Rows from block 4 of the fusion encoder, named by matrix and row number. Rows with one number belong to one neuron. Each number is 128 + 32 x the weight over its row's rms, rounded and kept within 0 to 255. All counts start at 0. Numbers have three digits each. After the name is the row's rms in percent of the matrix's.
# fc1: MLP up (fusion_encoder.blocks.4.mlp.fc1.weight, 640x320), inputs 160-319
# fc2: MLP down (fusion_encoder.blocks.4.mlp.fc2.weight, 320x640, transposed), outputs 160-319
fc1.361 103:098155112156102137117150132149139133100116110083143145147158140153105138171220178125121142133083123185133092080108114120112090068132126119146105092150102119126133137156086116090132084098116183107113175165112144141184158137102096177116105101122108125088161046184155177124108138170133121198044137134158118101148113127090160070118139131120117147098165033130141154132157161103117149120138152142123158172102174172106158150124075077161104147179140108158157147127114132113178068097103137
fc1.362 109:112196131105111183115145138119144155156149134122081241118104140168049106112128164141112115166098186105158131120202092124108115124104136132118118108106153108125134151117122120112119142079116167111186158090136129123137168114116054112130107140152078135115109140150137135130108149146137095074077070093132164133057093102122153165117183099136169116076156110153069195155104067159100190163122123132111099087160090150123185139136110071107105054134102100140110140126066125189120174192136166
fc1.363 095:113199184043108156162160166113154120124143141174130137089147084105058113149134122095148144121105115161063078161083123118156146152148115139140156133140088079143126144071060091088145103118081158073165121084138081150188079139167153125129114157115141119179086126151091131184136170114113161124078138077134123073113134116146113058139116192146167144134108170165190114145142138117114075158097113153158185137150126079166131110110157135133148138177090112109153081105110167123151168197106157
fc1.364 100:143114141128140207152113141115120133085139119136153097109118177110123112112189109081121136059059080099113094062142149097180180151126139122139141148114072108182172126107118112126091140151113085143126060085087128189122128221104076114098169131107067111134128203116143086148179105126121053133146122140118114114092120115105159161120118089099144116182202129127212151152129118110180145167118174108131095114166114118134174094134108114135152138126076117121143176158096122141165134143138142
fc1.365 105:092129090112138109093146182104056139147154124122135171120107164109143177157132103165130114108114117136111095063144158153188124171179106171137102125164162174188159213105130137113117118143164079158134179098120125168092079113178126126153091121131176167140176152085167099130146125165169132162154117130097096185110208080135120141151157097114094118158125032166091128083138150076116099120084119076090180127126132075150094132135144091113106160070145128181078076151176151120116135184127138
fc1.366 091:148083097096178046063130131148115179111117135070102082120118103076149150109093114129185126137171129159076079125089120138176100123139161136139131125130117130114097180139109095169101099178167132120119172154161136149124095069106151141146099119119173124124065140187084134120133105135109077103166145112125125127150161161088103172101170100134103109150128116105113092096151138082140165111077157124103209192156124120109112200120126148128148183137155126143144155159136158070056155119155063
fc1.367 112:124152106131101119103157094151120101122174129080110138058160136108135180132143110154163145109144126085162108140129185140091195127109120204122148091125126150114098132149076104100137123053157144099142116093168133103169106104206131185118021105169138143126152148149107186134099090161164141150138141130140111109113097136131094164143131220075104157119121152131146167108155121114092184112044096102107204147147146169122106093065159103148090103047117089126115182172125135169119131112047135
fc1.368 099:201193069112141080102155104121166133114092137169200115136100106090158178107110130124080151115127079121120075096180114155148094132120039134138189143108086148112141118186169111079142057090156124140106070132116103137098190119166181192105117125097098113127154090120134102080172114117111074117118100146160147156159069160132124106174061093159083132113161088112130142162120098137152102114074084125160076156106153092137140121103065135156154166114119097114087104136187219146182158108145180
fc1.369 082:107165054121183074104163164198130090139143106128170090143070098110112128096125073038115071110183082125116166116111102131153150119120146104142116090153146104112137163155190147130140125107148074079106164120107075105167131083108113117073120139131139090143096138103131141130133164190164145101130136133103132132153138137126155132109180119163100138156094169161148123146138182093091123078150139160128114147178085135157173137155115099112147155096180014114079128167165110100198112106086123
fc1.370 103:205148117069140110170146149157158099148121133131139120113143124138162143116136138111111061103101163160171126114134135153136122142156137191133113123027118141164126138120146144179122127163105114112098057159132186097058125135158143187168129136163068080136130136115115127135087096147169116114168132116159065141158080094162079118078153155133181137152153131085169106092182142139111146081204178135106133149093112125082155095114115116089118113136095144116091083107139160154104096158133129
fc1.371 114:154163124137138134077100141143127122114126083104121110107171141183150101163063138126113089065135136089155080110105127117077184160138074125079068120104158118146169102121058109131135182146074165173087118114136140132127105207157164161138110172117102098136122094116099164114130105119125068087167144081131105198133204147118129170126090103174136126132087113084162147153133090148137174141117121149106147090142123116146157156164186117133198120152163143164127088109134128143141108152095072
fc1.372 107:074151107118176160118126124126099092137129091063104110180081125123128136138123180114126141137115149101158186119175124129160193136128144135141143129178131137103141146127103154163114139091142106106089121083173101085121171130114098124067139106145190106147124218134161081102118093070150142137122101137144107129152138053131092201111060058123146125110108154192087114092146139124137079129106124079084126154182087172133088092113130138128177088204125154108083090118111075140125113107135114
fc1.373 115:089159162206121108121107139100057083181150174145108103137066069113152183178143124144174167165152117150138090119144189082168143144110117167110096102089161059123152112165131109181110204116136133117191149157120197113113041114142123123167105090102119128136106184179083111077118102170124135140122105102134059183151135090131173135129092149190077098169141135185141087179164153122174106126165076092129073151087098192111144096117125133113107157091078110155120112090127139104182148146140131
fc1.374 094:133168218114118120108109169054167146162145149081126156140136155059154121141093102144094109138111096108120136142184148194203143151101149111089076108135139185081121086182129087172140140122169139160127132139142126162140094113133109107118104111175123158130083134122098086121146139129150160118072110087157091139136118127086054127160168201152120130137109113117077139094157104125127139124074185119148141165190144128144133157127139085095123160083105137121140168111151144092101065124123096
fc1.375 104:156177146092124142082145104060131117129197123143133175123152044125070124164088112113127120145118150129142124115140100110132101085084134149107149154195099032154148146142123076085119127177138152171133216041156098125124122126125109115061171080149196154163100075121135049176161169159113149119113203135123171092091107089117117165153107130156130205080131118113222103078081130164072137153141141106156071134087108091080143071104131146163090125131170138166144142107073145137194117152083135
fc1.376 089:136119197128165123148099130146105087095139130101118113108133130084110151141107181146039161176136102141120116135156132171129153145119137103144141122088180120148086118147157154176169109127114138108165129106090119092126108128160154166134128079173204116183120121155114089136073122092129146107070115105145103140051099196190137151138089110109107124131131103125155181122110142083087070104104086130181141219101111187117135121092165116066170119090148162184137107113102078116167103103124128
fc1.377 113:163129086125134203129108105140100151141138178150120177108150135112156153149075141142138156124110166174132127123159076101096125092111121150230138177108151140089127184076131070069106147171122156173180171113065147101186124131103138139122164124126118070167171160091153115086118100143138088137080133051180134121081105170135078138137093132104134106133146092093141102109119136120141078143117199150091145142110116145136089108113153077088097089070102112113138108119142107118109167087173133
fc1.378 121:108109141109079110166122115181109184164118147142116182130140114162133037130151128165174180131083151134154149165093106135127070056136150146097168171165197139090128069129122110074135108129102137111133160142091112085133092155094103136188146162144094127167119157120163114123086094122190110108103171148154110104105056177145152095130088169091144185131094057132091124064081126091096223173118075141125134134162111123132084109142188155181082140139178144114109113100150160147163162095171161
fc1.379 114:175140131108109131167107147099079137145163125111080168126141153149121087167127141067110129117119138085144129088105186081154109108069162213139137072075084169131152115111087113100175112180150094095156124150072109118149178138201116121170137156149135116109130146128160187134124061136099137148153173124127144093097125114141102164105133146142104176120078150153170146065076113136194112118150063104163145139092134048147083085081110097138187126084153130144109125106115144120110107108099115
fc1.380 102:126130090128090095113112060068121119101129070123201192087106131113137158161129123096112106120163170150166121171116103119131107171089080123115167081174073148140166131071068062125159125168166103128112148119097067098114104140106170135165126102196099145120124094214134161099101093121069135104047167174165167112134150160111136112094112134170122144095129164107149125163134131123140128141146127128137102069122144133089113147094128143177151119147119158151118075140122094169125119100088121
fc2.361 103:170161116110171110156109115145136164114169164092099085119118152110169107113005098136157110148156124114141167171105151111159175134119106120095140143097125132146071173076188177087136173170119084137140070140177149118141130128114211093135177133118156141190080161110109090120163088165105132071152116105098156144153115157095081177123114120081105106139138180129100156113072136095168132088116123098113118133166151184096119137119170115146148084111124116119123099177120116215151132143223115
fc2.362 114:156082077141108129155190147078141068158136145143125155150141171081193133115110154080162132177142120114141100158112114127129191152122178062194112123130082115150141099074120155107159085163154129097125141128134152092105130132147170122109148160133179131126129064104168102106193091125116045095169159107151121147108144122142175136149143156129164120159101163097105127090168160085135093105044132134077149098117116137170186148144118115113127138146122145109139095076154107092095165047106062
fc2.363 098:125111094157157140084127097107106105106085176136136173159120127125135111127113135135105117127151096075144150086125106156144111145109139160136074109050139100058125132177130132108116137105106073151145124139097131095106172143135150191113141104176109131142099155114131183064139131189109129161140133108124148108191126078127231191142153133096137132113121077148127124129135112069180168093138074061133094109128087109139162149154195145091146148089127070120137130153106128089099097113183125
fc2.364 094:100097156093109145072157146157153135123118130148169093134127089093146180130120131135110133144192127162095150162111118134111103137125162166059113040118094142155148182161121140111170159083050107159069131151107125135178148118147075097130132146214165139109150105098143166116147074137099108147152154099098081119166167162100112158158159165152124108131103131136057104069109123096118098088174115135195120115139124132134125152135157087129131167124141151140120085108068083104151090098109136
fc2.365 103:114139143138074099143160088145151130108129128147136102119139110169127104172158141089092144120150123114113136111152134138100150109135165114107124047134165123118138094173111166103139158085068169128183156143122088097096160156101126161145087096094107108097133101137137136166157129134129149152129134098157144070148119103127150117109064150155122176115132181108139100192140123148168134103165191175165096122068104178120129089155135137142168127214126124126187226127099091091113112089145151
fc2.366 092:103135173172149155140125127081110061158175156164172162162157137165117098182137136119134101115058152111172172107064145203111148158173125112134070183105153135127083142113141110122126103116121155128151174142084125108132175199122135090122099167111131128156167133100159142108122106131169172093055139107112071149106138101131169118183154164079131181120176201088066164139066145111134090164159103165111130065150098178166177061117095132112075137124141158165134175103135060124116106102108154
fc2.367 111:067107167149125137188111092133149118087054143154148112171126127169094143180092144108100102127135082179099104159128148128084114145179096074136112126116128168164137091051124149162154112155106142094124193106116121197105160083169087087124142155149131102158164129140163073155129137085060114115107114101181146112143112117117114128130130126152137208075098104106174097106086067096125138123171186102120109101075108116137191105150169145131190154197196120130149098153103125119120126106113131
fc2.368 103:079068151120118148152093160154097129167174115168058119131185057189107120174126107118195143146105145147141153123117090128120192189122176089150128074177143115135163071144116122163105189144071185124129126055131142109139069079122124085132122059176141140095163154146157133086122148165169137159147059163103080146106110117177090167121161093114107109085161126142086146087139148148132122132162153104042128059122117139097147133135140153088136174122161128136175145138142082108094078137116107
fc2.369 084:096064192148123176166110115092113085114146171101060109136118122129107169105108150126116121076130161130168113115127085133137123149155134102129127107123123166162068100093126162141190158140164157179123158102117136153128110111071127097122099131139154144075123163173176090082067117065082160129221116136106089143120193164131161151132161158147122140107205058091154167115085128150126115178156087125069135066057159170134103179140146073127083152199116165095103158078112146132078141114174120
fc2.370 101:163142197146097101130126132171178094098106107134143156156186151119050167177123140169113175140130150170105109129078120103159160173136190105125121044155138103143151119132084100130142094094179138182098180124141116141109145101137170152031103095131176152066108101140139127110112109155193151099217110126084119115114076056129124166147177089107150116077125097104192132106099110128131121121113138143130117044124068133135090153068167121129097083060183129108134187133095096112102173136079118
fc2.371 106:164139111125095112129211090098165112113126077131173134132100160074119141152163098138140189138088135102151136131094153107167097133148210127171184138110085132079204126115131108134082192092104119110126128111127124170096149118084076122126105119065118135107092104171125120176132164079135172146151133118104093093156137117146172112168210108104172150092101143089113142136122080135127130106118129146158134153141104108083040139187168163102176157140141148106092086108154157165105141108133141
fc2.372 112:181094160127112066166143105134162143116121117155176120139091118125130124125116110145121093085135149211130090152124149191121124060155124116122157119047119139178088102065149170096069137178124139163170167121131118129147096073160146068191064108135066126092153084140146107160152147162104139143192143161156126080099105118058154159118112177194055105181144127128119109160159104150134114162172115155123127126117129126126165139138132109090171081107112120078159138149111163155155153139178117
fc2.373 117:154129139089098091132146129081195102124108083128098160171144162052087155153148134157101112163114132130098194130174053167067123099111100134164156109125148148163112156090110136071143100127111174149111109107086128077153104171129146133107092153164107070131141103118171157144140173110078078131157173167088100056083190120114095106138166061114175074092146198119172098092156185110171135092105128172132126091134092043145090146143187145125144131105111114088128163121130136118101131131074122
fc2.374 099:144095074111162124142114074129105123085121145184109102101098107142104197108169182120178163059100191174180152103084176110085128074111143118159167127138150152136132116118114130078119120172060144086126076118069121139100159121117099142108134114114095173084149115121177140130143103120150143138121068090104102181085151102149155131166131080142138141132115140119116125170054170149127182166116094118150119065142101159162180132118190115181122097113186121115135106083079175100130134135151104
fc2.375 107:143123138117142108190109102108150116124103121121124108145147181103182068116152084165089056103124178134179202129118138151087129181159123079150163132103180123146074094146127076142132105109160114136100095151106142156113089121159175110071124105098064134145117179148145159148086109099124056121175102178096156172150069154146152134155067153152095145174123106124089127121128160108181038122129115135097175097129148144144123177112113123166116116112134103133081117156183106132114145131081136
fc2.376 092:188125091086105171134130132086137140172103172114103126132163154149122103149174140167130100092071151093141172140126133103137061053179121118086121117171107161099215126068111115089116161156148145135144196181156101140137194160167070101145195128101132112108139121130188097116075092142071093129186151104148110088163131109090114142158151155129155086135138125128130116160206098100166134184169147149080081125181194082153108174122126118098114099111161116105111180114139178143121156129099122
fc2.377 108:085178220114147156146149132126168105096145069078120131105109121102096110125158138123129122236099132106118127132117119090145122149150149139094142118092143152129127102173154105121174095073145129118121158144112104141094113173167114177164101097116145149125175109130153085123155128095204179130178114136077084126085131072140088116094165164135149122128156136124122110109130156128160204141138115124148137105071071096177180157079093131148130195125163112178125157084094106120079137140103145
fc2.378 111:124078124148129054084099081125110075137140141087133104143087178155138125112115118091136095182082145102114190116119189131092114165151075113109184168107141111121135126154157095159108153140116124077117131124139117135121129117135124100083105130154121086100171137168139101128096110135117103140149110114134146125133236110186148154144125134125179085161167119086129113141120133122092185138077105136123081126066109128120142139137128181147175113132150155207169142124167131096113110127132111
fc2.379 114:145125206125083110034124134157132130113089112080127141113136091151103152098137148186134094079193040134100140124184111145105134171117107101072151159103115155131137167144093139137112131110120094199182077086169139122049151146093110131077142128168167135146164169087131099130179128096154156089065121129126132130133121123170137108091167095090116110107125113059116141183138087106113136155149179160139120156136139147070146137115125184155116097168116091178137131129078153154175151166168125
fc2.380 099:097131118068140201149112170165113124134136130105135092152108156170134035152126120144152141156071107110165213098135167140170156083140135126109146147119152094096141101120191148122082109076131157144174143105080179101175077104128138141121128102165107122078109144081151094128070127164130167162150159119081077160124094144176125184135125168165099097147170154098083145072138169143122097097099125107152107129118120173154152150126178125107101128138137125095115142169110134113169195193161084