Rows from block 4 of the fusion encoder, named by matrix and row number. Rows with one number belong to one neuron. Each number is 500 + 40 x the weight over its row's rms, rounded and kept within 0 to 999. All counts start at 0. Numbers have three digits each. After the name is the row's rms in percent of the matrix's.
# fc1: MLP up (fusion_encoder.blocks.4.mlp.fc1.weight, 640x320), inputs 160-319
# fc2: MLP down (fusion_encoder.blocks.4.mlp.fc2.weight, 320x640, transposed), outputs 160-319
fc1.604 103:507508512449504481507540479547501542559585475535426454464559482447482483478418471497442535494489561471516540496561497470484556555500483457506499550501460443464490507498460474480542494546459490509600495527469552533450482498453498404484498522463536602422458547488506507455487511486515491521432516453488448504559425464543462460468512489555464531480499537515511515515576496500552464523479552540511532502560441541501514491479504518532496516506433499525511489422412497510618524469464592
fc1.605 084:453505540514545514482461450550543500457552488513485439461522497506574586451556549419554487579516474487550474478549509531471541466506515518492484451477474481565469525449520568564476473465434522508554527509465536516503489437564521538462512478468445495519548535556532429438496461536494465458537525500568444466480501489524508464485497505427446535472427516506466465452510535506550541510511519488434467432518504466562518554472527510464467462457538522446586455483474528461484485461512592
fc1.606 107:472525448473493455504468420548516480500558532512455528454504500486456463519512485527497544583410461467440494479523526470498519470489575489423468436491478490537497512567495475519497446447511507549511498516493568515473489514495571523441474499485534483468482522496504530501509471496497485513536496497504492525613501503505495533506568579470508555502526480523490560550521482440479564474407533547530516499474552409543469429538454444522514450592483558597460495497579457444478555553446464
fc1.607 117:493500473509504491483494547503513513434476561447519550566503470516544468510469439433553501498399543509460539460479482548482506504430577556501463513543460490415520519562538474523561449450488413547433484503450451494513468483551551560398525529480494500564543564509507496513484526599438508500541501488533471515485448480482467541504465416538438527491434408452487524448460518555450548491498466460493479414523504485484576459418566484516483476510570487548516493429479475489457483532450533
fc1.608 090:536536513509484469524465592489503519585447528493471507437505413516481484469467484516448506554545523520513458460527474522489538477458558492438503493487471555511570418445614482510472471513501468455480468457480411498481574517561529509486504530547472480495491506485557545466529466481504477500487551523439530518533438524526472556491481436472543517524491595480523549530482589526522444444464586416512473539460544462545493435474523491505584469456460564442455529524474406554507485530488498
fc1.609 094:512530618541539450575493454519432513629508522463528551538461531459483507554522513559487481459548485497552452518485500483437547508469565458489482448557489569532541532526468506502512514480494458519512463508514554484498524531452482513460463423476579519503421471522535517437463526503531483525527530470503461539436511541531541498520480462494489473412519481504540518537533457537459518591464440502492473500459496409526466498397440535530460453476526544505504506501431487489521536548500560
fc1.610 105:475528499509444474460480552544460419492450541518471425463509523525600510423568542577464519533448534506471445556475472524495501483499447491554540464504518512414437437502489489516491507490525437550416436452490549517499497490481519515518541539448454519466479455552447498474454542482473513412477561511534454509516498505579469415550513481521523503543505562525582511444609500524602483445533474502510516454470542516473543507475506497549544480462479483570421476541509460460494462483481468
fc1.611 113:435479440526489496529457540520528504449491438491564529482515511470527424450553455491484484506527495486417447554523504473520507510510431420506470507508486530501534489545463513541513436502457517529491505510413505465484452468489512533508493498520548489474493481553535560547488499475509395558479543477501473453546517462500601511538488525546473567460543471484405490417543440546523504417587515494562533475477517509456493480527526580544535567485508409430533536511437478510514489481603472
fc1.612 114:495491405458499523484460524447534445577458519467459526590482560461492492554460457498462434403460540507437517480527526546511424504493515494540527481446482538514410518486532479523533472530454507495499498383468534479521573486507546526479490514534543547545562504510570458511477540505490583494472489529400519565504523447495431507489562544545459521536497461529483549484464534467539494572532490493445461472506470500505502436487456528467468449480484472584538407562492457596537551432466534
fc1.613 077:524511542423475431518464427503502486505516546556481556502532533520481546467549483502409473517483409558480509514477524473561540435526493538538521521479505452558486478471539505471467538535423475437452558549509533476484475577519532537492484451498514543472529542479426517451483491526498475518506557523546507522543566480496549521511524546547516523462492496523477477518516465505578475528489388488507542549530496508505552473552426537549417490511462517441463539447513535590562459535480536
fc1.614 113:480513400538561491424500561507468555491474530478562531493472455458463517415454471549532579546476534527506483562540454543482497569474499523429557492570518443468439617502473508399555457521519430421519499463483532555515456441493463501504460527436486469484483544552460520513496540553524460493545497436523482485482507475467492540515510496520467524503466421516516491569439508552456521498453503543522481481575483451553479529530552536477432480469478497467519467549513492530523489515522416
fc1.615 098:479514536448485456545457532578498475538447507490547563487492539574500516497523538595551503508480551507442493505513480456522520442427453504485422554507550510516510460541520537502460459496483426415468514546462523574503517462486555508544487504459468448459516518548524535494499503437525494553522561544434487510506493570530477489488537460415515455491473506550450542417494497481475543556473540439479415510545508438477526510452501566508460402480445504510510565472472480430542475557472548
fc1.616 091:485468536489442530496539449465498525522488438461462517485516538494501549521542451529468544543485484450589505475522526495580480474533471508491533534479504466575512512560550444499506485442518532500530471496487541442503442494506480603501492449470455484481508484578554518442518479479454539611466482450493470484490590462478552509486454456476421441410545511613444524509591562475579468487508478581506529496526460495498499539476535473494453548532542534465517485547558534494524466471508510
fc1.617 091:542564503492513485464564510506482476539549446439524540497539497453539626488542464493469463435470519537482525381519532510474481480524479511454434485548494559473479545468496506562511473543551562506522462460480496475575553498434548473513507415485504514517524539512473475496490408455478482514474527513497547501509555468390504570499422501468554489493449485485413482433497533511476473525548506488539469493500537495533479425499580448469562515464480509511552555428488529506487569534499526
fc1.618 118:614553502509581539494478521484495446413449545481500542520516432528544502442447514468429443465538481547512539478566543519487502520435492625535472466477456441545513439550470506542436501567451465522495497564464554460495502495519462498562465524559478521541487442489428550511499446506469439524508510577533538529516470492461487464497503511524531474457442575546478464493492553476510507529488540452495526493487442509428512502547469487536487515486560492434501453502464495542408504508462487
fc1.619 121:498438476518502555442492547508464504539466492521552508511417548509479503459504547496479493510494612548492468515518488540542528518512482530461560425524471526501525437510510424511546469493510509509407425447489463505475535552483500458461542539499508473551530457523433484519503580472498510467549574448502571429436529549471508464414503503456515561442471398496518483499468422526502503564500484413484491491460502518478529536500443535505529486511566451468533490536540544505457457482432476
fc1.620 087:551563497463491441512471565523515489539484432526463478533504485505518500418491486460499478421544484451513514452444506553499509525507556493510507487539512490484458505504522541538458504517483512513512496537515557559490436460527471493576591511452567563546495492529567491476475490551432456509555518488524491512440568441582434422484444510504533437421466501508501501495459432518558563479486531493559542523545490507458435498492571548509438492504578455493551449546489521524415476556478455
fc1.621 089:512478622555495467442472454508459479518492503422534481503514577579494503535442523486515496535523516466466498498485505511458513561486495481491452468527560460511458505513451477578483486497533444512501539546560567505485476467507538478526493550486513632547447461474466551494500458468453551537405487487507519503483496530497532442496516494475576469440635507500496486509536461484591492431491593485522451521500528547541468553476566484526495486511528550541502538507364499461532519454479539
fc1.622 103:510543515466493580487549561464525599548472459492500511428498471523488539484538490469573506551535442490537477570494369522548522550490552502571490545522531465464474458534464553437505455534515497472546547445522506467476546439536530502557495519526455452481509555541477441550427506473453450540520569550503476507511432485482483524537508453477557466588446448438451430493426470470519467603439473471537509492534536420455552461487474488542508467497536436495487529500470479570505503526503530
fc1.623 083:566448473500499467508455477468500540518470572480540481492456542562472509426495528449528542426515534447497438551540430497495512450518464513508478557518540468459519438536523412467488467499481493414568546537506555500540485547470527486475466482525564546538515566383518444516449587487454516535418509519540482479484520576534483422576512545488520542540559509431539492462444458517440585453497530485489589420534562510466519469485488449445488534517481495477429478455441458504567467493585537
fc2.604 106:500453478474512530537498502448489454505445534458519539450502457498530516478516503511537493486459527553535497430526500542520489485506524444554464480484423473545498479492494515457488521461550535553431485492518522455489490539457503458529508484563451419547566440492452434532421454533475413516605483550462518530438513525497512598552467436439555450510460453547494453459488504523514571471479452535527498482467481494533542475402553531526535450480505443502468487603556498468380492480488548
fc2.605 087:474439449483488467510500532536514522546476461501463502572482534446464521551473440482485500417455465438437493537488553458570569486502525488553502528567522541487533500533503510514485508533529518457415506497523421403527526475484479543529462536526545538487471410501562552520522473452473570492569530495460560482554471483433533497533448476579520482497470510544490532485527468494460474503465501487506483493486523468508569481436445525512521482524428485496437455506406496568467466518546414
fc2.606 105:613502550478517454492541554457479483484495476502466475541504519510460415511508578482478476442542481449521432452506482469464496542544478486510479563514510468487547484576477504459494459557551545467496517517494507497471511546489520543490472519447466483510561517449507549550536526512496508496518526604456510513476485554483495519484400462559511530462472442476567500474453486519463506495550484452532446477531482566465438468498524540489547511500532454489530470497459389475451448433533528
fc2.607 113:563542536556436460499466569496445506560490497523400540557516528591472561485477594532559515485525522518442496586479540538488478488524516419528519459440475513531445447522472531478539513514484514470559530441528543524417548518445377449478460408497490535462423450545552538528516476438491443535475591469529504546516449473535540510475531568493528521506489522568523436486506438450598518467499527518485416502496499558453468505512452536509451491513550529488601503495444560490525472491505439
fc2.608 082:495451515436515561465456556484474500477491565480507556489531527544518474499598518514467435502510443508514506509507496516513461464531517514592497560504483519448555483566435485471509521481499570504548540542477509465493487513459463462496515480505574511488518417529535446537506484457455533444538508524534462542460555518481489434553512545510507520509558457554532453524488475457520519501489424463481549462511500514423543519537522448581464462561553503563524510492456460418545522487472503
fc2.609 093:532453436504449517474499492488505456454523511514522462467514482610493495518560498515578485463543388398534604519499555433513446466502474495545565594482531430521500497498536553413537515519489448494517517526579470446552507448541472445501538500496490481493520561515468522478485460491511513446447445503483520454560567534484501525526588566490501527563456472462498478510483571500511418401477522454525515566524498483489442496555609518469574532546526535525503480503492539456438459451461428
fc2.610 099:512526444514547528530531481454539568496532448522554528534514494482455513487431468488501486501552546514583530490465447499494507553484446508456502528473429520559520542554524521490496520528490629441561528523513469492440452590515477469494410478578519509507560505444539529508551419499532523513504449485533477533536486530392503525484529508471437465503549479504462532516457533440484525487491500433449480536520459477508523501507496447476485500507499513471591508480471473494497497514513533
fc2.611 108:496483552457514476434571534484446556511491585475522483569502510446540493538462506510597539535508512518562482466441428468436505476506531509422506472570442446476479470515459466516400502471516477484566469429537495498430438511475432414548492516505522552526484488433479480459515465466507525477497471494425507466463555535498463523447470517506500512542461543473539501496496520471394545542474553530503463493487541528529508470449451493513446518550452541628489491555508550494461500507462537
fc2.612 117:509385561604528561626516478495480491490604541513507479466523503549546514542558485490487550499538488534522538472490511464460513561539428489490473506508437455502541476526496433448480552485451512496506513496488516452494417477466444455489531516529441479465477445453440501474536450454519487514455546525551443470620525453497538577494516491493575471506528488457517503529545485481529485486515406507532528546509570548451477553483458489509468477485523523402443554432592496539590497511451486
fc2.613 077:499422506538552575519575579530566469528401549493532516519534487522548478458494508452541530506492496426444546455546538440445476505420509463437503457569482491454537511483531429549511436515536527498514461499511436480494492412508458541472530531470478511463534514509562544523520465466539484474471415450476462524503439516455403458437448489549488437478489551510547539507535529529416493429515471538509540476478493447500436474566593430489451489461524517462493446526483495451445489496490494
fc2.614 108:620485532534459509515578490475531445531589478520516479511475545490542466542498512457495465528520492517493475469507538495530429486534471495523530552448453487508506510514498452571501503438529542542637512547486444463480551529529432445496538403469457539480513489464542541409539517548450567547555516492471486525472493520459513461481492520488519474469517473514588508498519564461520479510478511563442484506485528522411521470529512423550518463446487479449499542512558486543561557492448541
fc2.615 094:519527512548491511505439460422462553505431516478436461503488488473556575543487510482434465491549557478458552509501518531514522508513429545570508469473463499547559504539507479482562535469470529485474468480475482483496493471445512506468494505595488536529557477484486501458473465470453495524571415432537572514415508499530570583561496454507469552523521527467541478542514502523575424473602437519485509472458495549432504459486504369517495541521557438501519526538474453534560557473493521
fc2.616 085:533497444572441444519467597535435442494486589499499492514472495496536526506532505485541462520439480473485577504470461486511530526513569491473510508482489552457439528493502489501496532494485433484481508425483512550540495538453407511485482538484527555530547540500591518528460452460518471541506498568491577555518413486527451529522540487503471495475519525363465442528428428512466532504526470478472495459498572555515477487521468519505514560443453484498474496526425487489459531455479521
fc2.617 091:523449558495567426481476482564490557460516512538459539499475488472520415501576560526535475511554508560569544550563436437508463444481536462527550543518460442544500410498542482516464524424476529482517493475440440498498458497481514549578414546559496520558453513470504472490478529511567521528562492496570495458462477511546457444492501467585468475486518509534527488561444516422485494379449464452463517494543530530545551528520495475502524471487495453537504449576450454455436526434534490
fc2.618 112:511427487493435538524492534537431513495532455566494475470391436479504507516530482559490452587568541509535462520590403495540423523511531439579558542482516481499523561521531468530487512472538480590538415462504459514482451515512503458463530481516539562495560570545541471505531523575497524553521492461466520567542527518531489459402528485520471481466585495477512522494475482550510482489512497439430517484486440467535472452449510508468423459486488487511473476563512492524474475544457522
fc2.619 108:517531502480474531501506455495458477421503517467509419487546467551469525463474385477532484455479390539462535567515530516460535455546474431487442558487472434514466536474457517519494533564469605546504540512540476519527495408563506462525503528432530450518452520449498603511480500536465510473468504471420540539568481457584474563506456515512519521514471535423418530510493535510551494470463517456508443456543508529521502532526503475529441458431521556476460554481463457487497499516472520
fc2.620 083:452550490550490535492482510517446395502558490514470559517537502516513482487519486540478508481548511488430500475467479514562427470512501483531416507541565537420443532527514515513501485478533496395496492495454512423483545488465486528431405495507505458505490478469471500564527524527559523557517482474552526464508451591520550483502508518457495524463539493506526517536477442481467521456516365597478515543501480434485452560474461482445479496489533522465462440462530496467503482501469459
fc2.621 090:561524425500441525572529488555550515427499522540494487495483514481539503455497517540440464519517487476533453547513523469456583452418437520486424544426426540386564484496558531462481465488508516484504491446526476485503456495453531520461526458570488515510520528460517480540482447633464453458518511501513581454516526473431491484468568485466514551533456431538543506542498512455515527532508471584512482483514510458501533484475446578549534469515455481526490468484582463478518511535566499
fc2.622 101:557546499527558427543441450528536505453528506499522505513499461524494459490506468511448521500495567504498465479536527515566467553401582441447489437469499525486541539459495449490502527549558513490521468553524541509456492467483456511479434463542520518470477458514433513501566468447449449468497472494573476535472486467460509482499534564472529516465496530572520541498528533443510438455546578491435424450526450539525591514547531491455444573454400520517441472518566526508520537561476506
fc2.623 087:482445520499522575575564597490515476530451524506420629501421460463520521521516541510531528585479436549568523435499577506573482479503502487517539472524417511548517505523492510477485473563517516553481471486499522519487454495456479535503530566477412442505491500570481526429440522475492411515531460478507494516574449470405452561465478472489510428433464462459550494509483532483585484496475444508501464513489486462518437476547552487504567528515506580554503496499555595523450500535519466